A small audio embedding model, trained from scratch.
Model: 3.72M parameters, norm batchnorm, activation relu, depths [1, 2, 1], widths [192, 288, 432], rnn gru.
Training: soap at rate 0.0042, 1200 steps, batches of 64, held-out accuracy 99%.
Data: 39062 training examples, 2.0 epochs.
Rows from block 2 of a small audio embedding model, named by matrix and row number. Each number is 128 + 32 x the weight over its row's rms, rounded and kept within 0 to 255. All counts start at 0. Numbers have three digits each. After the name is the row's rms in percent of the matrix's.
After each channel's rows are labels from the 100 clips, of 14976, where the channel reaches its highest value: "peak on" is the class under the peak; "strongest on" is what is common among them. Only what is clearly more common there than usual is listed. The data: synthesized solo parts of chorales (CocoChorales). In brackets: how many of the 100, against the usual share in percent.
# conv: width-3 conv (model.blocks.2.conv.weight, 288x288x3, each kernel summed), inputs 0-95

conv.151 088:121142137136077085135104102197141136101082159073208130079124069154109177087140139115110121124126121136146102188110150097092182130111146136127149143146197133139101129172112114099102147105163130126154117114070137142089152142112105141155078149140112102102151135147145096140131143102143145160
peak on: A4 (34 vs 3.3)
strongest on: clarinet (79 vs 8.8); note A4 (45 vs 8.3); note A#4 (30 vs 11); note B4 (28 vs 9.2)

conv.7 100:122191188167137118096134148127086109146132074108185139196104054169104141075105138155142049093095102190034114107141125138123153074095198113173194155104149113126137084133120150105130110168145165164155140101137106107135068140169104102105111143115133145127159161132149102130111147201129142074
peak on: C#5 (29 vs 3.5)
strongest on: violin (100 vs 13.9); note G5 (33 vs 6.4); note A5 (32 vs 2.1); note C#5 (31 vs 9.7)

conv.35 105:115179157134138142136095149111092171126101120152112146141155093092117069160085120151117097144152140091121159140096156105090127160174162108113138088141046129159147100120100194100139154130192157055183166109065130134130112157111081195124116158194096141161140134103120221118109108162164084151
peak on: E5 (42 vs 2.9)
strongest on: violin (73 vs 13.9); note E5 (49 vs 8.1); note F#5 (38 vs 7.3); cello (27 vs 9.8)

conv.52 106:162123163141167103131145119089142161082158096078118162147185122089151139114110117098169129123150131161189132134153108122118075130114108115125177117171164165096091119158110125118121144117118164141107148130147132205179093072106201178123107153166126119104122128089076135126103117126084150167
peak on: F4 (43 vs 3.3); E4 (32 vs 2.9)
strongest on: clarinet (66 vs 8.8); note E4 (56 vs 8.6); note F4 (52 vs 9.1); note F#4 (41 vs 8.8)

conv.19 099:143047087162143138056119138139118111189181131104197176132103180109182174130133113134110161076185166137111137080138133167125146121150112149149175097149059205085103114145165076116106138101077120207131172146088160143133128129072080161141096179108087168116160135161132098179152151174173103126
peak on: E4 (86 vs 2.9)
strongest on: trombone (87 vs 7.4); note E4 (86 vs 8.6); note D4 (36 vs 12.5); note F#4 (27 vs 8.8)

conv.122 099:120091093148101142117156199186124191134060097143170130109190139143149112120160131077138121118161149143168087154163118155146136083080151085113167101186107153116094088177124144134076155086147135130127125130174136150176102200067078115160105129175148146145098102069116152166125182131166091151
peak on: G#5 (83 vs 1.5)
strongest on: trumpet (99 vs 8.3); note G#5 (83 vs 3.9); note F#5 (43 vs 7.3); note F5 (37 vs 8.2)

conv.183 099:122088152135064177058143149131128116174098087111143153129114167089117121186112118155130109112125125113076195137107051111118143124133206156165112086096150151136116120088103090123119064181146110077100091132130160172127128128187092144115115159105119159119076148105112126168137118123133174100
peak on: A4 (54 vs 3.3); C#5 (28 vs 3.5)
strongest on: horn (100 vs 7); note A4 (58 vs 8.3); note B4 (47 vs 9.2); note C5 (35 vs 9.9)

conv.142 107:148108176129154098134124115108106121100109180070060093147188147178111190147094181125137115113120111129070116115154136177141137131125071134133140169139119100132146121126154125097178107162090131125128132110161172079216111091190065142084110173128104107163179180154157144162097137128097125174
peak on: A#5 (47 vs 0.5)
strongest on: violin (100 vs 13.9); note G5 (55 vs 6.4); note A#5 (49 vs 1.4); note A5 (28 vs 2.1)

conv.240 099:103121104083155059163065108158122130115150123109128143119138137120106111117122137107168139117173127140158101159127147071166146118117106118150126117070118089129149111124118133137137154109174112100170096112115152141083102170160048156123026091228132201072148143102132152178150110164122079179
peak on: E5 (61 vs 2.9)
strongest on: trumpet (100 vs 8.3); note E5 (68 vs 8.1); note D5 (31 vs 8.2); note F5 (27 vs 8.2)

conv.84 110:139119062101127217066135109164158152130111217127133124106140098096145155123118132177140140135151117106141142140144156075148214091131074136161093105074131177158155156141106149139078105138130097110138134222176194094086160129102183130165119119139147118131139114156165145104134150086077144109
peak on: F5 (34 vs 2.9); C#5 (27 vs 3.5)
strongest on: violin (54 vs 13.9); clarinet (46 vs 8.8); note F5 (36 vs 8.2); note C#5 (33 vs 9.7)

conv.197 092:126139138149150143131107138125154124164131102100126121099110133126119129109178107098108200120095151199146070120113152117112090140152107172117136152132113111119139083120197100098106134088136132128069121074125142151139153111051126098181196151147048172179129144211099161099094105124142129144
peak on: C5 (49 vs 3.6); C#5 (41 vs 3.5)
strongest on: oboe (88 vs 7.3); note C5 (60 vs 9.9); note C#5 (48 vs 9.7)

conv.119 092:129159117198157060112120133126161110166162104107224125139083146132134131139087092138154172132174111145130162148081119093136162146167147130187096092107115156085123125150096119139187126171198166100114098096081186134134125162118089159122129098161168181118098050167182117139129039149124136128
peak on: F4 (38 vs 3.3)
strongest on: trombone (55 vs 7.4); note F4 (46 vs 9.1); horn (36 vs 7); note G4 (26 vs 7.3)

conv.166 098:137174167053120168136122139030112118163110128154118150111146112104189139116138132145137116168159114090167110086147132174133143108122108144117183141153114128165103100159134157098061148139108150126189123108088136128147215173114124132133155146042101112121133131095117073145129198073124127148
peak on: silence (100 vs 12.5)
strongest on: violin (98 vs 13.9); note F#5 (37 vs 7.3); note G5 (36 vs 6.4); note F5 (25 vs 8.2)

conv.257 096:188165189105072115143108089120073122155138126125122119183138100077117123108106071110140047161164153157027138102168166135091165162124146147126156112148113163133127107163117156083063171110097156106150056178148094155167112117170140153123120162120131120166145150105185190105120118066125133184
peak on: A#5 (41 vs 0.5); C5 (41 vs 3.6)
strongest on: violin (100 vs 13.9); note A#5 (44 vs 1.4); note C5 (42 vs 9.9); note A5 (28 vs 2.1)

conv.211 096:135165085181139172122146110177101198138138153167149158128126135159148168105139142109137131124111158080148174092120145116165104125142159106156141123155117108100088096135128140139161089136075175147064172095134159171122129111105129088089114071114157195115097174179085159119104125110147125123
peak on: G5 (29 vs 2.4); C5 (29 vs 3.6)
strongest on: violin (91 vs 13.9); note G5 (36 vs 6.4); note C5 (36 vs 9.9); note C#5 (29 vs 9.7)

conv.232 096:141108149151109161111108138119106075139139135149144148151054144146143105153083164099085140069109095206141127075111180083127119067157108117192170085100085094159131134153049135098142109088132127125136095206084146081130165143042110052091178197179150135136153176099171114188049126156140161103
peak on: A4 (42 vs 3.3); A#4 (32 vs 4.3)
strongest on: horn (94 vs 7); note A4 (58 vs 8.3); note A#4 (44 vs 11); note B4 (39 vs 9.2)

conv.57 095:167102180068100086157114117105152071102111137143123074166132097107137117153138176199118115162107083154094111160107167214164134074176118136105103200103087151225121124132167133085158104083129137138098101115157119147124102105112125127141133125128057103060155073120128136080079110124081174098
peak on: C5 (67 vs 3.6); A4 (26 vs 3.3)
strongest on: horn (71 vs 7); note C5 (68 vs 9.9); note A4 (38 vs 8.3); note A#4 (32 vs 11)

conv.155 108:167086103137145213158130095144090154109113159113193113120114097116197149082109124140135151174161118129144123053137170101082141169057115069124176134122085128067124149110082109099125130095114088119096140135180135133119082164064113110126117097143193187123119105116131183126116147157090215105
peak on: silence (97 vs 12.5)
strongest on: trombone (86 vs 7.4); note E4 (41 vs 8.6); note F#4 (40 vs 8.8); note F4 (40 vs 9.1)

conv.179 102:154172186119116143166105090120126094171168099102119126208124147151131127170123121156143125152146196136114087137139099178124112128147136104096167154114140095123132143156189138119083127160125128091193111119151123136172193122144132110136045141103108129161162157163159114074158098124157161140
peak on: E5 (41 vs 2.9); A#5 (31 vs 0.5)
strongest on: violin (97 vs 13.9); note E5 (45 vs 8.1); note A#5 (33 vs 1.4); note A5 (27 vs 2.1)

conv.125 098:118129096109077166148093123106123157166119154148093092113126135155119197100125100187134148108121137162145143109139099102083126067223151107134094084142133082187136150087117153098147105159134146138127120190205117087082161128192112142084105116130103165076159108122141174124103109138190152139
peak on: C5 (27 vs 3.6)
strongest on: violin (93 vs 13.9); note C5 (36 vs 9.9); note C#5 (34 vs 9.7)

conv.275 096:129177109115181128089118142119175080160153081108119140181127132126098081118103189135101154149119116131139030090145087164121157078113130138080126168135177079175109131139139108163121115089114144173117119123163133155078161096087150129213122044110149121117147098186120174117139149080079124132
peak on: C5 (76 vs 3.6)
strongest on: note C5 (80 vs 9.9); oboe (64 vs 7.3); trumpet (34 vs 8.3); note A#4 (34 vs 11)

conv.51 088:104149145099146082189114152126126157101120125095132158101119133155149147070099135165146094158170114074177081148127135105176154103095125061112107161073109140121162129062138158135153138146133141095198108076136130141095146144165126127099103104107114107153106120096116064103136116081180109098
peak on: F5 (50 vs 2.9); F#5 (32 vs 2.7)
strongest on: trumpet (100 vs 8.3); note F5 (64 vs 8.2); note E5 (47 vs 8.1); note G5 (45 vs 6.4)

conv.228 105:138100125102155133173112114093128093140109116173147128131126108107123104084143133172078147076131155122146088128066093145112175095106067145098161125106123095207116123174186144103113078094138134109158105081192103112095122125126140142167128151192145168154080105192095128065147123057130133148
peak on: C5 (63 vs 3.6); C#5 (35 vs 3.5)
strongest on: oboe (70 vs 7.3); note C5 (69 vs 9.9); note C#5 (43 vs 9.7); trumpet (29 vs 8.3)

conv.90 100:149092105127108108109157105098156126142131095087091101118136113155098130202144119141154107106089116111063149147130158139102124195165131101098126084110122135225120109111085103155157155106143162052122094104102158127106078166179139121110194150132108119106104134127112116121140100127132104156
peak on: D4 (30 vs 4.3)
strongest on: clarinet (82 vs 8.8); note D4 (45 vs 12.5); note D#4 (39 vs 11.2); note E4 (30 vs 8.6)

conv.82 103:115126087128122168103104079088101062131102160142104098118175172107095150113153182144094143147068136094110157154064113127168113102218137155087074162164147192251077123179102179110143088156096173096129126156099131156097124138149120156139115157100129149148137139112127129137115125136109145148
peak on: D#4 (34 vs 4.1)
strongest on: clarinet (40 vs 8.8); note D#4 (40 vs 11.2); saxophone (31 vs 1.8); note A4 (25 vs 8.3)

conv.147 092:134129106153087111185126128114134146063175166148097091087128136161142096109093177104255141177111076113132075121095094091065076142131135148085124112159121111112111120168186098131125147142120120122089168133140171141176203145142215114106120094141101113074142096140124146129105091107113187141
peak on: A#4 (27 vs 4.3)
strongest on: viola (53 vs 8.6); violin (45 vs 13.9); note A#4 (43 vs 11); note A4 (30 vs 8.3)

conv.274 095:156192139150184125081153117136116126082123121133133118126093136141203107144193121132109142135186151187117155129161163095122072100152173171113133077149109089138109153140092124144135187141127108173128080118162130107138116090109178120126119104162142163171137126073134151134197116145107096163
peak on: E4 (47 vs 2.9)
strongest on: clarinet (93 vs 8.8); note E4 (59 vs 8.6); note F#4 (45 vs 8.8); note D#4 (39 vs 11.2)

conv.174 100:127169095159177059156165062063109081129126101110155088081142183100193145134158102119159152138197185109104154106145165086119139164180188129129101143051141069115144108152047185134153080104118124097137102116157145086167163135084175119108161145219139110185091160096145154139122100126145087119
peak on: D4 (30 vs 4.3); D#4 (25 vs 4.1)
strongest on: clarinet (98 vs 8.8); note D#4 (45 vs 11.2); note D4 (44 vs 12.5); note E4 (42 vs 8.6)

conv.229 098:122117109086100088097141120084092064150098131092158128148131184093087097195117191136150102093153169122121108166081094157091205085169162147138176084083081156159113139172105133166083167123110148092206112128143070134115164147134083141171090162132129121122155151149125115105112135127150149146
peak on: A4 (87 vs 3.3)
strongest on: oboe (100 vs 7.3); note A4 (88 vs 8.3); note B4 (42 vs 9.2)

conv.86 093:139213122118150136135102121130095165049138169104123172165137161176118109082088152140162039091109126181100083132182141112140160090079146114130146123079114121119113109094104147157109165158073091137119150101086081114139125146141118156117153137108111081122073111177114164122147079176144118123
peak on: C#5 (26 vs 3.5)
strongest on: violin (44 vs 13.9); note C#5 (33 vs 9.7); oboe (31 vs 7.3); note D5 (26 vs 8.2)

conv.97 098:179174107115120114141127096119180135075158156105123156129120090150119115133175137098085107183167139125095145157107150107094149176091104130116102114140136115115102104116131181108121153089129137102142135091136113115134143158161157115150164123181136135154119136107222126204129121206139134102
peak on: C5 (61 vs 3.6)
strongest on: oboe (67 vs 7.3); note C5 (66 vs 9.9)

conv.154 110:108085113128125168078136083179118132148083156132196144155106113081125121130146172104140110141101104133131065161135121162082165096140081155103146111181134173143186156158117076137108146094095077177136175140105096177159066096108125058160119141141165178109169140126155098194101176129148116081
peak on: E4 (61 vs 2.9)
strongest on: trombone (86 vs 7.4); note E4 (67 vs 8.6); note F#4 (43 vs 8.8); note D4 (35 vs 12.5)

conv.270 100:056129077121093119134151128141145137144130068129076108147043065213084098102082062149101095098114144122132155108151144138098136166114173154150106203110102155116120094179082132102102147092149185088159111119113130142105097131128158106118173045092120118160162101107193090093078111120121141143
peak on: D#5 (52 vs 3.3); B4 (25 vs 3.6)
strongest on: clarinet (65 vs 8.8); note D#5 (60 vs 9.2); note C#5 (35 vs 9.7); note B4 (29 vs 9.2)

conv.117 101:121146160056105066189126122169070128080111119142150182137172099113128158095096097126138076154139100112208189160103133132105151164088110111206113107176117116130158168086078154172113138123160097073123135075116155183113083109108121142136092122146098085106123057103129078084124110140162127125
peak on: E5 (35 vs 2.9)
strongest on: clarinet (52 vs 8.8); note E5 (47 vs 8.1); note D5 (31 vs 8.2); note D#5 (30 vs 9.2)

conv.99 106:151129147100104129180103114119084191126097168121181098151131077164134165108136117144112122097094155057075097140173170150123128169123109114115068105122139060065098069150188161141144037079122134096105099127145120196076106135065108151145082111097160111091088108139144135116167112170081077136
peak on: F4 (43 vs 3.3)
strongest on: clarinet (71 vs 8.8); note F4 (49 vs 9.1); note F#4 (30 vs 8.8); note D#4 (29 vs 11.2)

conv.40 101:102128129142136212097151161130150138125161129122125132118163124105057136112077162091139180147113129099179117160168085101143170086115157183093126136204164112112130111127138137159098167200155153152118110108091086108116148099134068118127121100076140141111100115098063075099129111123190117143
peak on: A4 (60 vs 3.3)
strongest on: violin (65 vs 13.9); note A4 (60 vs 8.3); clarinet (34 vs 8.8); note B4 (27 vs 9.2)

conv.46 098:128108171086130150151087136155105196113108179079060135135095139110131152125104134184119137141165158118067145155161185182117099133125116133120164128151131116053055119208100116086159119114125065148137174107143069138112159101105149110116122089176157146117100175090112126127105093163146126132
peak on: D4 (29 vs 4.3)
strongest on: clarinet (100 vs 8.8); note E4 (52 vs 8.6); note F4 (51 vs 9.1); note D4 (47 vs 12.5)

conv.172 104:155135103166197135202102091175101096135132145171125122133115137127108119152132179079103115137135105117164171112123161107155110109123122065123093202080082139108163131120171128135199090152125163156106114177101161165166089146091147118094136137129119202160115195192182115192163059148167098084
peak on: silence (49 vs 12.5); F5 (39 vs 2.9)
strongest on: trumpet (71 vs 8.3); note F5 (61 vs 8.2); note G5 (45 vs 6.4); note F#5 (31 vs 7.3)

conv.22 101:168155114141095149149112138095111159142097113146117091120140136067104161131117253119104184130106081178181155154109107080160145157085132110111124114133114091129124088090054126134097181158101141132174167063095087119124048088178115124063109164167094179121153096179134144153132138131158130187
peak on: A#4 (49 vs 4.3); E5 (37 vs 2.9)
strongest on: violin (99 vs 13.9); note A#4 (50 vs 11); note E5 (41 vs 8.1); note C5 (25 vs 9.9)

conv.45 094:141094183116163125163097096152070083081115198134093153116093116091170088145152129138131136205201103078119102102121111048126128112130094160091135110123149136204108172088108094105112127113125139115142122172089114127094151114113097127132131089099139151133148124110124136095131197171035156076
peak on: D#4 (32 vs 4.1); A4 (26 vs 3.3)
strongest on: clarinet (53 vs 8.8); saxophone (45 vs 1.8); note D#4 (43 vs 11.2); note G4 (28 vs 7.3)

conv.252 101:167165107133114104153164064137094079137087065107023132139042131135128124171062154132105108084139107107150145136033110164085122096108110100143133147072135089114105113059104128147197127070117148138158118153136119071065051160132169133167189106133085148156110156144203080166194101131152105113
peak on: G#5 (61 vs 1.5); A5 (34 vs 0.8)
strongest on: violin (78 vs 13.9); note G#5 (69 vs 3.9); note G5 (39 vs 6.4); note A5 (36 vs 2.1)

conv.223 105:133090153151126167122096159181142129148160134102088154127097150109148154179134121122126199105110131159092117145149115193109123087126150141124181124135130058075115161128116095113174113172153115147106175158149100168175086098087111173164116134173131154110087101114075117147193069156111097171
peak on: E4 (33 vs 2.9); F4 (32 vs 3.3)
strongest on: clarinet (100 vs 8.8); note F#4 (48 vs 8.8); note E4 (47 vs 8.6); note F4 (43 vs 9.1)

conv.162 098:148090159116040140114106097103109144152135139112153173177079117089145156105128153115113125133152101120092100085103159109093107141107069141100077161098152171113177165083166056125054144129084125107130116129121123124129129134141121115147120086130171102155084129138180135124064136115127115051
peak on: E4 (82 vs 2.9)
strongest on: trombone (91 vs 7.4); note E4 (90 vs 8.6); note D4 (36 vs 12.5)

conv.201 091:101147120099116107092085130126127152106144189117144132195096108169191058136132126143097119164087182042161112121158167088139151170111111130150105117103141095014093171078117121152130103127115121084153201130139187062181096126157128067184170103156125152069115128191166161104135162110084118132
peak on: F4 (38 vs 3.3); E4 (35 vs 2.9)
strongest on: clarinet (100 vs 8.8); note F4 (56 vs 9.1); note E4 (49 vs 8.6); note D#4 (46 vs 11.2)

conv.204 081:151138096137114087126120200161186131175167098154174087131090202137133137098082092146163112091123140175116113100104094149118091107124108149190119113129077122140126118139076119148236082156158141122113153089121196176101135156081111146173115115146124169110086107118122133124063128127100104104
peak on: G#5 (37 vs 1.5); silence (37 vs 12.5)
strongest on: trumpet (100 vs 8.3); note G#5 (47 vs 3.9); note G5 (45 vs 6.4); note A5 (37 vs 2.1)

conv.63 092:121091080087154053108112137125154108129126185080166114146071131114120148173113122121133093089160088153095105090083160105163107110058165119100139149098145150099152130146110120116141145134144192097147112143110146123112111137074120127137064122077124070126150112164160052127159083164082135158
peak on: G5 (43 vs 2.4)
strongest on: trumpet (75 vs 8.3); note G5 (48 vs 6.4); note F5 (37 vs 8.2); note E5 (25 vs 8.1)

conv.109 101:164132127140177161184126113100144137133154195210108160157106138150125168095081169063096104127116116176132144101118106166118174135190178105118189145132091146138099141132131145111078172148077086119164139139141067094175086070156179113083114133160108122108167129084166197087140175102076185114
peak on: A#5 (38 vs 0.5); C#5 (37 vs 3.5)
strongest on: violin (100 vs 13.9); note A#5 (41 vs 1.4); note C#5 (39 vs 9.7); note A5 (29 vs 2.1)

conv.230 092:093178171176111137168050114082069113111153088119138153180107141158093105160114148157178146123131160161089146089151127167089109092119098136119107177165142207160113199075162090137151082152172153104140086101157096125148148106104142113086111095166151170089109140163136098089120124094168111157
peak on: D#5 (43 vs 3.3); B4 (28 vs 3.6)
strongest on: horn (99 vs 7); note A#4 (53 vs 11); note B4 (48 vs 9.2); note D#5 (43 vs 9.2)

conv.103 102:099092152054135132157117123077144163148135015144098151090173128222106059136109102129186081111112189167090145138062147135154158191151155084173121113095135142177080061097101092124135132136186143067146144136143102141126124149117133183138167123177043112111108107092164105158140162158082095084
peak on: silence (100 vs 12.5)
strongest on: violin (37 vs 13.9); note B4 (33 vs 9.2); note C5 (25 vs 9.9)

conv.8 112:111078095124099137134107137169143141086097057144117100155137072165155102082160122121101109120115128093170153060127100136073113168097058106162094139140123140079144167155159133136107113120151132120068106137131122117132070162119152111129157169140133173130147135158197128173142164129119120085
peak on: G#5 (67 vs 1.5)
strongest on: violin (100 vs 13.9); note G#5 (72 vs 3.9); note G5 (42 vs 6.4); note A5 (30 vs 2.1)

conv.141 109:120146081122114078109108158115139103113154139127156173114187122136103083113145171111158166115148128182114176123161129195158125201113092095102156162137144108147131079142137134115092091153139101121092189121180171165090137117166067135196127167154137119108154117117179161111176173140142110148
peak on: G5 (91 vs 2.4)
strongest on: trumpet (100 vs 8.3); note G5 (91 vs 6.4); note F5 (56 vs 8.2); note A5 (26 vs 2.1)

conv.152 098:080180107118162212147109151159067121150105140107126095174138146120154126153093161103101169105119124207127046071036110140165114141074145141093166148084112120135133147121115111170075217125088123158112146100151111116110053102140126077128143107131103137122098136123115122121181120154102153140
peak on: A#4 (28 vs 4.3)
strongest on: clarinet (51 vs 8.8); violin (36 vs 13.9); note D#4 (32 vs 11.2); note D4 (32 vs 12.5)

conv.226 099:076126099122161121135145150104110143134114194116217130104139074108162121138092092158158086110139113139082163131117113115101148088065133142096142129163098109159119109137075099108162175151132134080154134151140151156098087175118122187126085109156114153144070093124157121068090108139150184146
peak on: C#5 (49 vs 3.5); G#4 (30 vs 3.6)
strongest on: clarinet (60 vs 8.8); note C#5 (57 vs 9.7); note G#4 (33 vs 9.5); note A#4 (30 vs 11)

conv.163 092:180138115107131143087122143149117127160091112122146068088125152090173130143144176122100160159142141105152120158148111087116146185140140137164086125113068114148098120138092089151134125138051134170126141137092160131143168192137133167131207142138139204170093159091126134121064155162116124139
peak on: D4 (34 vs 4.3)
strongest on: clarinet (91 vs 8.8); note D#4 (53 vs 11.2); note D4 (48 vs 12.5); note E4 (36 vs 8.6)

conv.137 098:098109125157123071098102155133192199135128110121147106181122090141180137126104109160195100156154136105089157184148159110133101178108080128184105123194164113164098106182156091110066121084096110182139130123122118153199116121128123072063110096077146150137096173072123120129096133125126086146
peak on: D4 (39 vs 4.3)
strongest on: clarinet (100 vs 8.8); note D4 (68 vs 12.5); note D#4 (41 vs 11.2); note C#4 (39 vs 11.9)

conv.262 099:199132115114108103117085116147102068140133122165139095118088196135110199205136132131150166121051091119126158096137154151106103159154094165162170141124107135066137165149071229116125127107106146097096065157149144140181154080123166111128188135148143173151195133169082193093080152126145160102
peak on: F#5 (38 vs 2.7)
strongest on: violin (100 vs 13.9); note F#5 (48 vs 7.3); note G5 (32 vs 6.4)

conv.139 096:177097084160139180139142164089099181130171188105117137158141120140111176071095101131134193149113077178219103122116111148175112112136183134058148133145152110107089125197130144099124165153136108151138117167129135145147085128153170128098134153128146117144116075084107104100083102117140122194
peak on: D5 (75 vs 2.9)
strongest on: violin (95 vs 13.9); note D5 (76 vs 8.2); note C5 (34 vs 9.9)

conv.81 101:096137118135139104123111092173141084078197107110150136133136138127126102163182124108137203095056149148101142122160151129160121137127099129141149097121153165180119094102170094108128136141135108082154186144137145173091128137166140104186114122182129169079131125111085130140127104146169133179
peak on: D#5 (46 vs 3.3); E5 (29 vs 2.9)
strongest on: trumpet (63 vs 8.3); note D#5 (54 vs 9.2); note E5 (35 vs 8.1); note C#5 (31 vs 9.7)

conv.92 104:153082119116065116137150148127085181127148237176110153114165140158075165109101108049108129095131123157195138132096139191158166118170160065124127128137206162100111150151123131109126093094117121141139064167059142140118165130108122132080103114126118106107120152166082164148084106122095162179
peak on: D5 (32 vs 2.9); A5 (30 vs 0.8)
strongest on: violin (92 vs 13.9); note A5 (38 vs 2.1); note D5 (34 vs 8.2); note G5 (29 vs 6.4)

conv.5 103:178139107138073076099123105098064149132083109070160118143112158121139139145162192150126112085148104155145144137051141149090147156170163089150163158112148211083133148102108134125114099072069137179124120172105109108150098095145102160130193109114130141135149161193124140198106114108132106187
peak on: F#5 (42 vs 2.7); G5 (40 vs 2.4)
strongest on: violin (100 vs 13.9); note F#5 (56 vs 7.3); note G5 (53 vs 6.4); note E5 (27 vs 8.1)

conv.276 090:175120166134170118135127097154210119095190153173120078105080112169176116150138124125171141122127161094096092167085166131131078133104043185142134137106115125141124054150146096171124146108152125141077118144192125115084192135140157119133146155127118168103084139065072141140167129155122117152
peak on: D#4 (34 vs 4.1); D4 (34 vs 4.3)
strongest on: clarinet (100 vs 8.8); note D#4 (55 vs 11.2); note D4 (52 vs 12.5); note F4 (43 vs 9.1)

conv.32 115:080106147083108090103149105109160140137100086081152093172129109181172077135119063166151091148102159116189147126187109092082118176104118163137088111146124138134098070171102166145126105093124125125123170202136085135146157115124133085153113078163147154127145097111168108109161134138154118069
peak on: F4 (50 vs 3.3); C5 (40 vs 3.6)
strongest on: clarinet (90 vs 8.8); note F4 (51 vs 9.1); note C5 (40 vs 9.9); note A#4 (28 vs 11)

conv.118 100:173127175170132169160124158119137173176169054136087172154142120189160141134066058171192058163127104099127146074143063160163159127144153085121164169146106106155128097159155123113105147161190173106107110116181104102160102133130136168173110086085083097096136174140138176118051142144142155151
peak on: silence (78 vs 12.5)
strongest on: horn (42 vs 7); note B4 (38 vs 9.2); trumpet (33 vs 8.3); note D#5 (31 vs 9.2)

conv.14 104:135093041076138108115140121148135103132142123107108128156179129117104120141198204121168118084137101192109191091104119154145148094092137091115116125134090169166090152139118152118194155104134112140113138102146183175111118123110120150154125146105104170129169140152165143178136154103143184159
peak on: G5 (90 vs 2.4)
strongest on: trumpet (100 vs 8.3); note G5 (93 vs 6.4); note F5 (55 vs 8.2); note A5 (26 vs 2.1)

conv.18 102:146120106098068086137138181153101182146191125109129073124173088113141122189066081154120120134144188192120112138105195150181112130107142106110140134143144078166126116124061127112114149137173154102155152116113180141092111112132121085100069175113118152142186140071096187160157099152189138136
peak on: D#5 (75 vs 3.3)
strongest on: trumpet (99 vs 8.3); note D#5 (76 vs 9.2); note F5 (53 vs 8.2); note E5 (41 vs 8.1)

conv.126 096:134166111137161153102179106167156129088066157164146095142106125135157089132109130132162109126119120130163161151151111123166170113102196148075133190103120135117165104179201136121112128131158120051179132076144169127138107121140222181149142117150090088112148159067126158120175149162124174197
peak on: D4 (52 vs 4.3); D#4 (31 vs 4.1)
strongest on: clarinet (100 vs 8.8); note D4 (64 vs 12.5); note D#4 (52 vs 11.2); note E4 (38 vs 8.6)

conv.220 097:060154095152133093118137190123114142089114121123174111174105114162178099140076099149182078148079132107147157083108157114100105115143167175139147200129193139122122124091127102154071109108163114142151170177090059155124082076146154127149168125152176153081140111152125062127145096202084117118
peak on: F4 (47 vs 3.3)
strongest on: clarinet (99 vs 8.8); note F4 (50 vs 9.1); note E4 (27 vs 8.6)

conv.256 091:147195113133145061177135103219069145111153133114169178105142177133087108088115109100122102120114081109137100184094160118146116142079167099123167122130103124156137179196109242181128164161131138125113184125113145154102111146133069125161080128174128152150136138101111148163194075127109136174
peak on: E5 (72 vs 2.9)
strongest on: trumpet (99 vs 8.3); note E5 (80 vs 8.1); note F#5 (42 vs 7.3); note F5 (39 vs 8.2)

conv.104 114:139114068151177178072120122135090134118129182127170129139105123056194108123129123080162145074101055122118089110187106130126127135177119139135136156208095137096142137130142108115144160102153140210100156153171137103111191074134154098108172134098138146140128127164122124174128127123158175120
peak on: E4 (33 vs 2.9); C5 (26 vs 3.6)
strongest on: oboe (49 vs 7.3); note E4 (41 vs 8.6); note C5 (30 vs 9.9); trombone (29 vs 7.4)

conv.191 105:111085076110104126085116077126081083165122116193124094080156145085126102141120129135105065155153150113119166153115172127148071118185088157095047099132182118157143110139153098101139129132109120071081149158148141146107204107167168128154111131079183095162144134090096093161122129178097155093
peak on: E4 (93 vs 2.9)
strongest on: clarinet (100 vs 8.8); note E4 (93 vs 8.6); note D4 (38 vs 12.5); note F#4 (37 vs 8.8)

conv.68 101:110131176179116074151130134148103118116190127147147150109088146124147132143138133154118143173102144129122128113127096132118144117162173087120131107106038143183155163119072168090139126115122146101181117141117141082088083151174136132146093133194133116126157130120100103081048109066149116158
peak on: C#5 (45 vs 3.5); F#5 (31 vs 2.7)
strongest on: violin (79 vs 13.9); note C#5 (47 vs 9.7); note F#5 (36 vs 7.3)

conv.72 092:135167146146126175147078162100164187152162165127157129149138134138173132069134157136140130102095132074161203176142124105068157129067092147145135134114107135156154124156172162108105101168083167072128156125138117087115153128104194135091190153126161119103105109188116155154091150177103166084
peak on: D5 (91 vs 2.9)
strongest on: violin (100 vs 13.9); note D5 (91 vs 8.2); note C5 (37 vs 9.9); note C#5 (29 vs 9.7)

conv.261 097:083116092126143148134169140100164090144127097153147147198113138091177217119141084119124104116167177153155116128140190131141172130097180138153101143094089112138141100117110153116118152156109164122171167204133139107197097125108137153083177130130116156144089199092181142131176138153126098127
peak on: C#5 (74 vs 3.5)
strongest on: violin (95 vs 13.9); note C#5 (79 vs 9.7); note C5 (30 vs 9.9)

conv.263 111:106106162074129123135119157121060114136098147075077147108167114096087183124121187199152094158164136160114138194140129129118133128122146075140095195162109168134112190183126146139159165110124089133129058056135110162139109114128091166092110168142114137141161160093139130197151161093188158176
peak on: A4 (34 vs 3.3)
strongest on: flute (66 vs 8.5); note A4 (36 vs 8.3)

conv.73 095:120074097104152153187144094148096111122067149087100119088088129156132174077171133133127110156156147095137121134104146107144119116073100101122102135090138154133112133116101114129160074107101146080130102078152079097082073206117076182163140104134159052118025107154154090071119172124109073090
peak on: silence (59 vs 12.5)
strongest on: violin (44 vs 13.9); flute (32 vs 8.5)

conv.266 104:134153125096140108108142108129114209110084153112186136140114130101126134137084064118111067102154124161142167188130188212110179170108141127101138157142202186138159049168135142139103146165079098153128188115123155197115127118083107089136115124119098123127116112144120149142147147181143101136
peak on: G5 (98 vs 2.4)
strongest on: note G5 (98 vs 6.4); trumpet (98 vs 8.3); note F5 (59 vs 8.2)

conv.36 096:084128109135152102163081122086188113110068076112131132203069161124118166071139101101117128127174094171127155120119117165121112070127161159166125176130143139057144163097210111142146104132134225119130131162129107146115100138204132159078117129101106198171190158133154089132179191130201132108
peak on: silence (92 vs 12.5)
strongest on: horn (31 vs 7); flute (30 vs 8.5); note E5 (27 vs 8.1); note F5 (27 vs 8.2)

conv.196 092:205083116157129127152107150149087197117182138176180129173119114108173118082152156208125072157164105127122160169128173128175114142134155135120073153124157149093185111147134135136081120148113131148103189156129122093176123104180109173141179121146147141115137108201160152124103132087146117086
peak on: G5 (33 vs 2.4)
strongest on: violin (100 vs 13.9); note G5 (52 vs 6.4)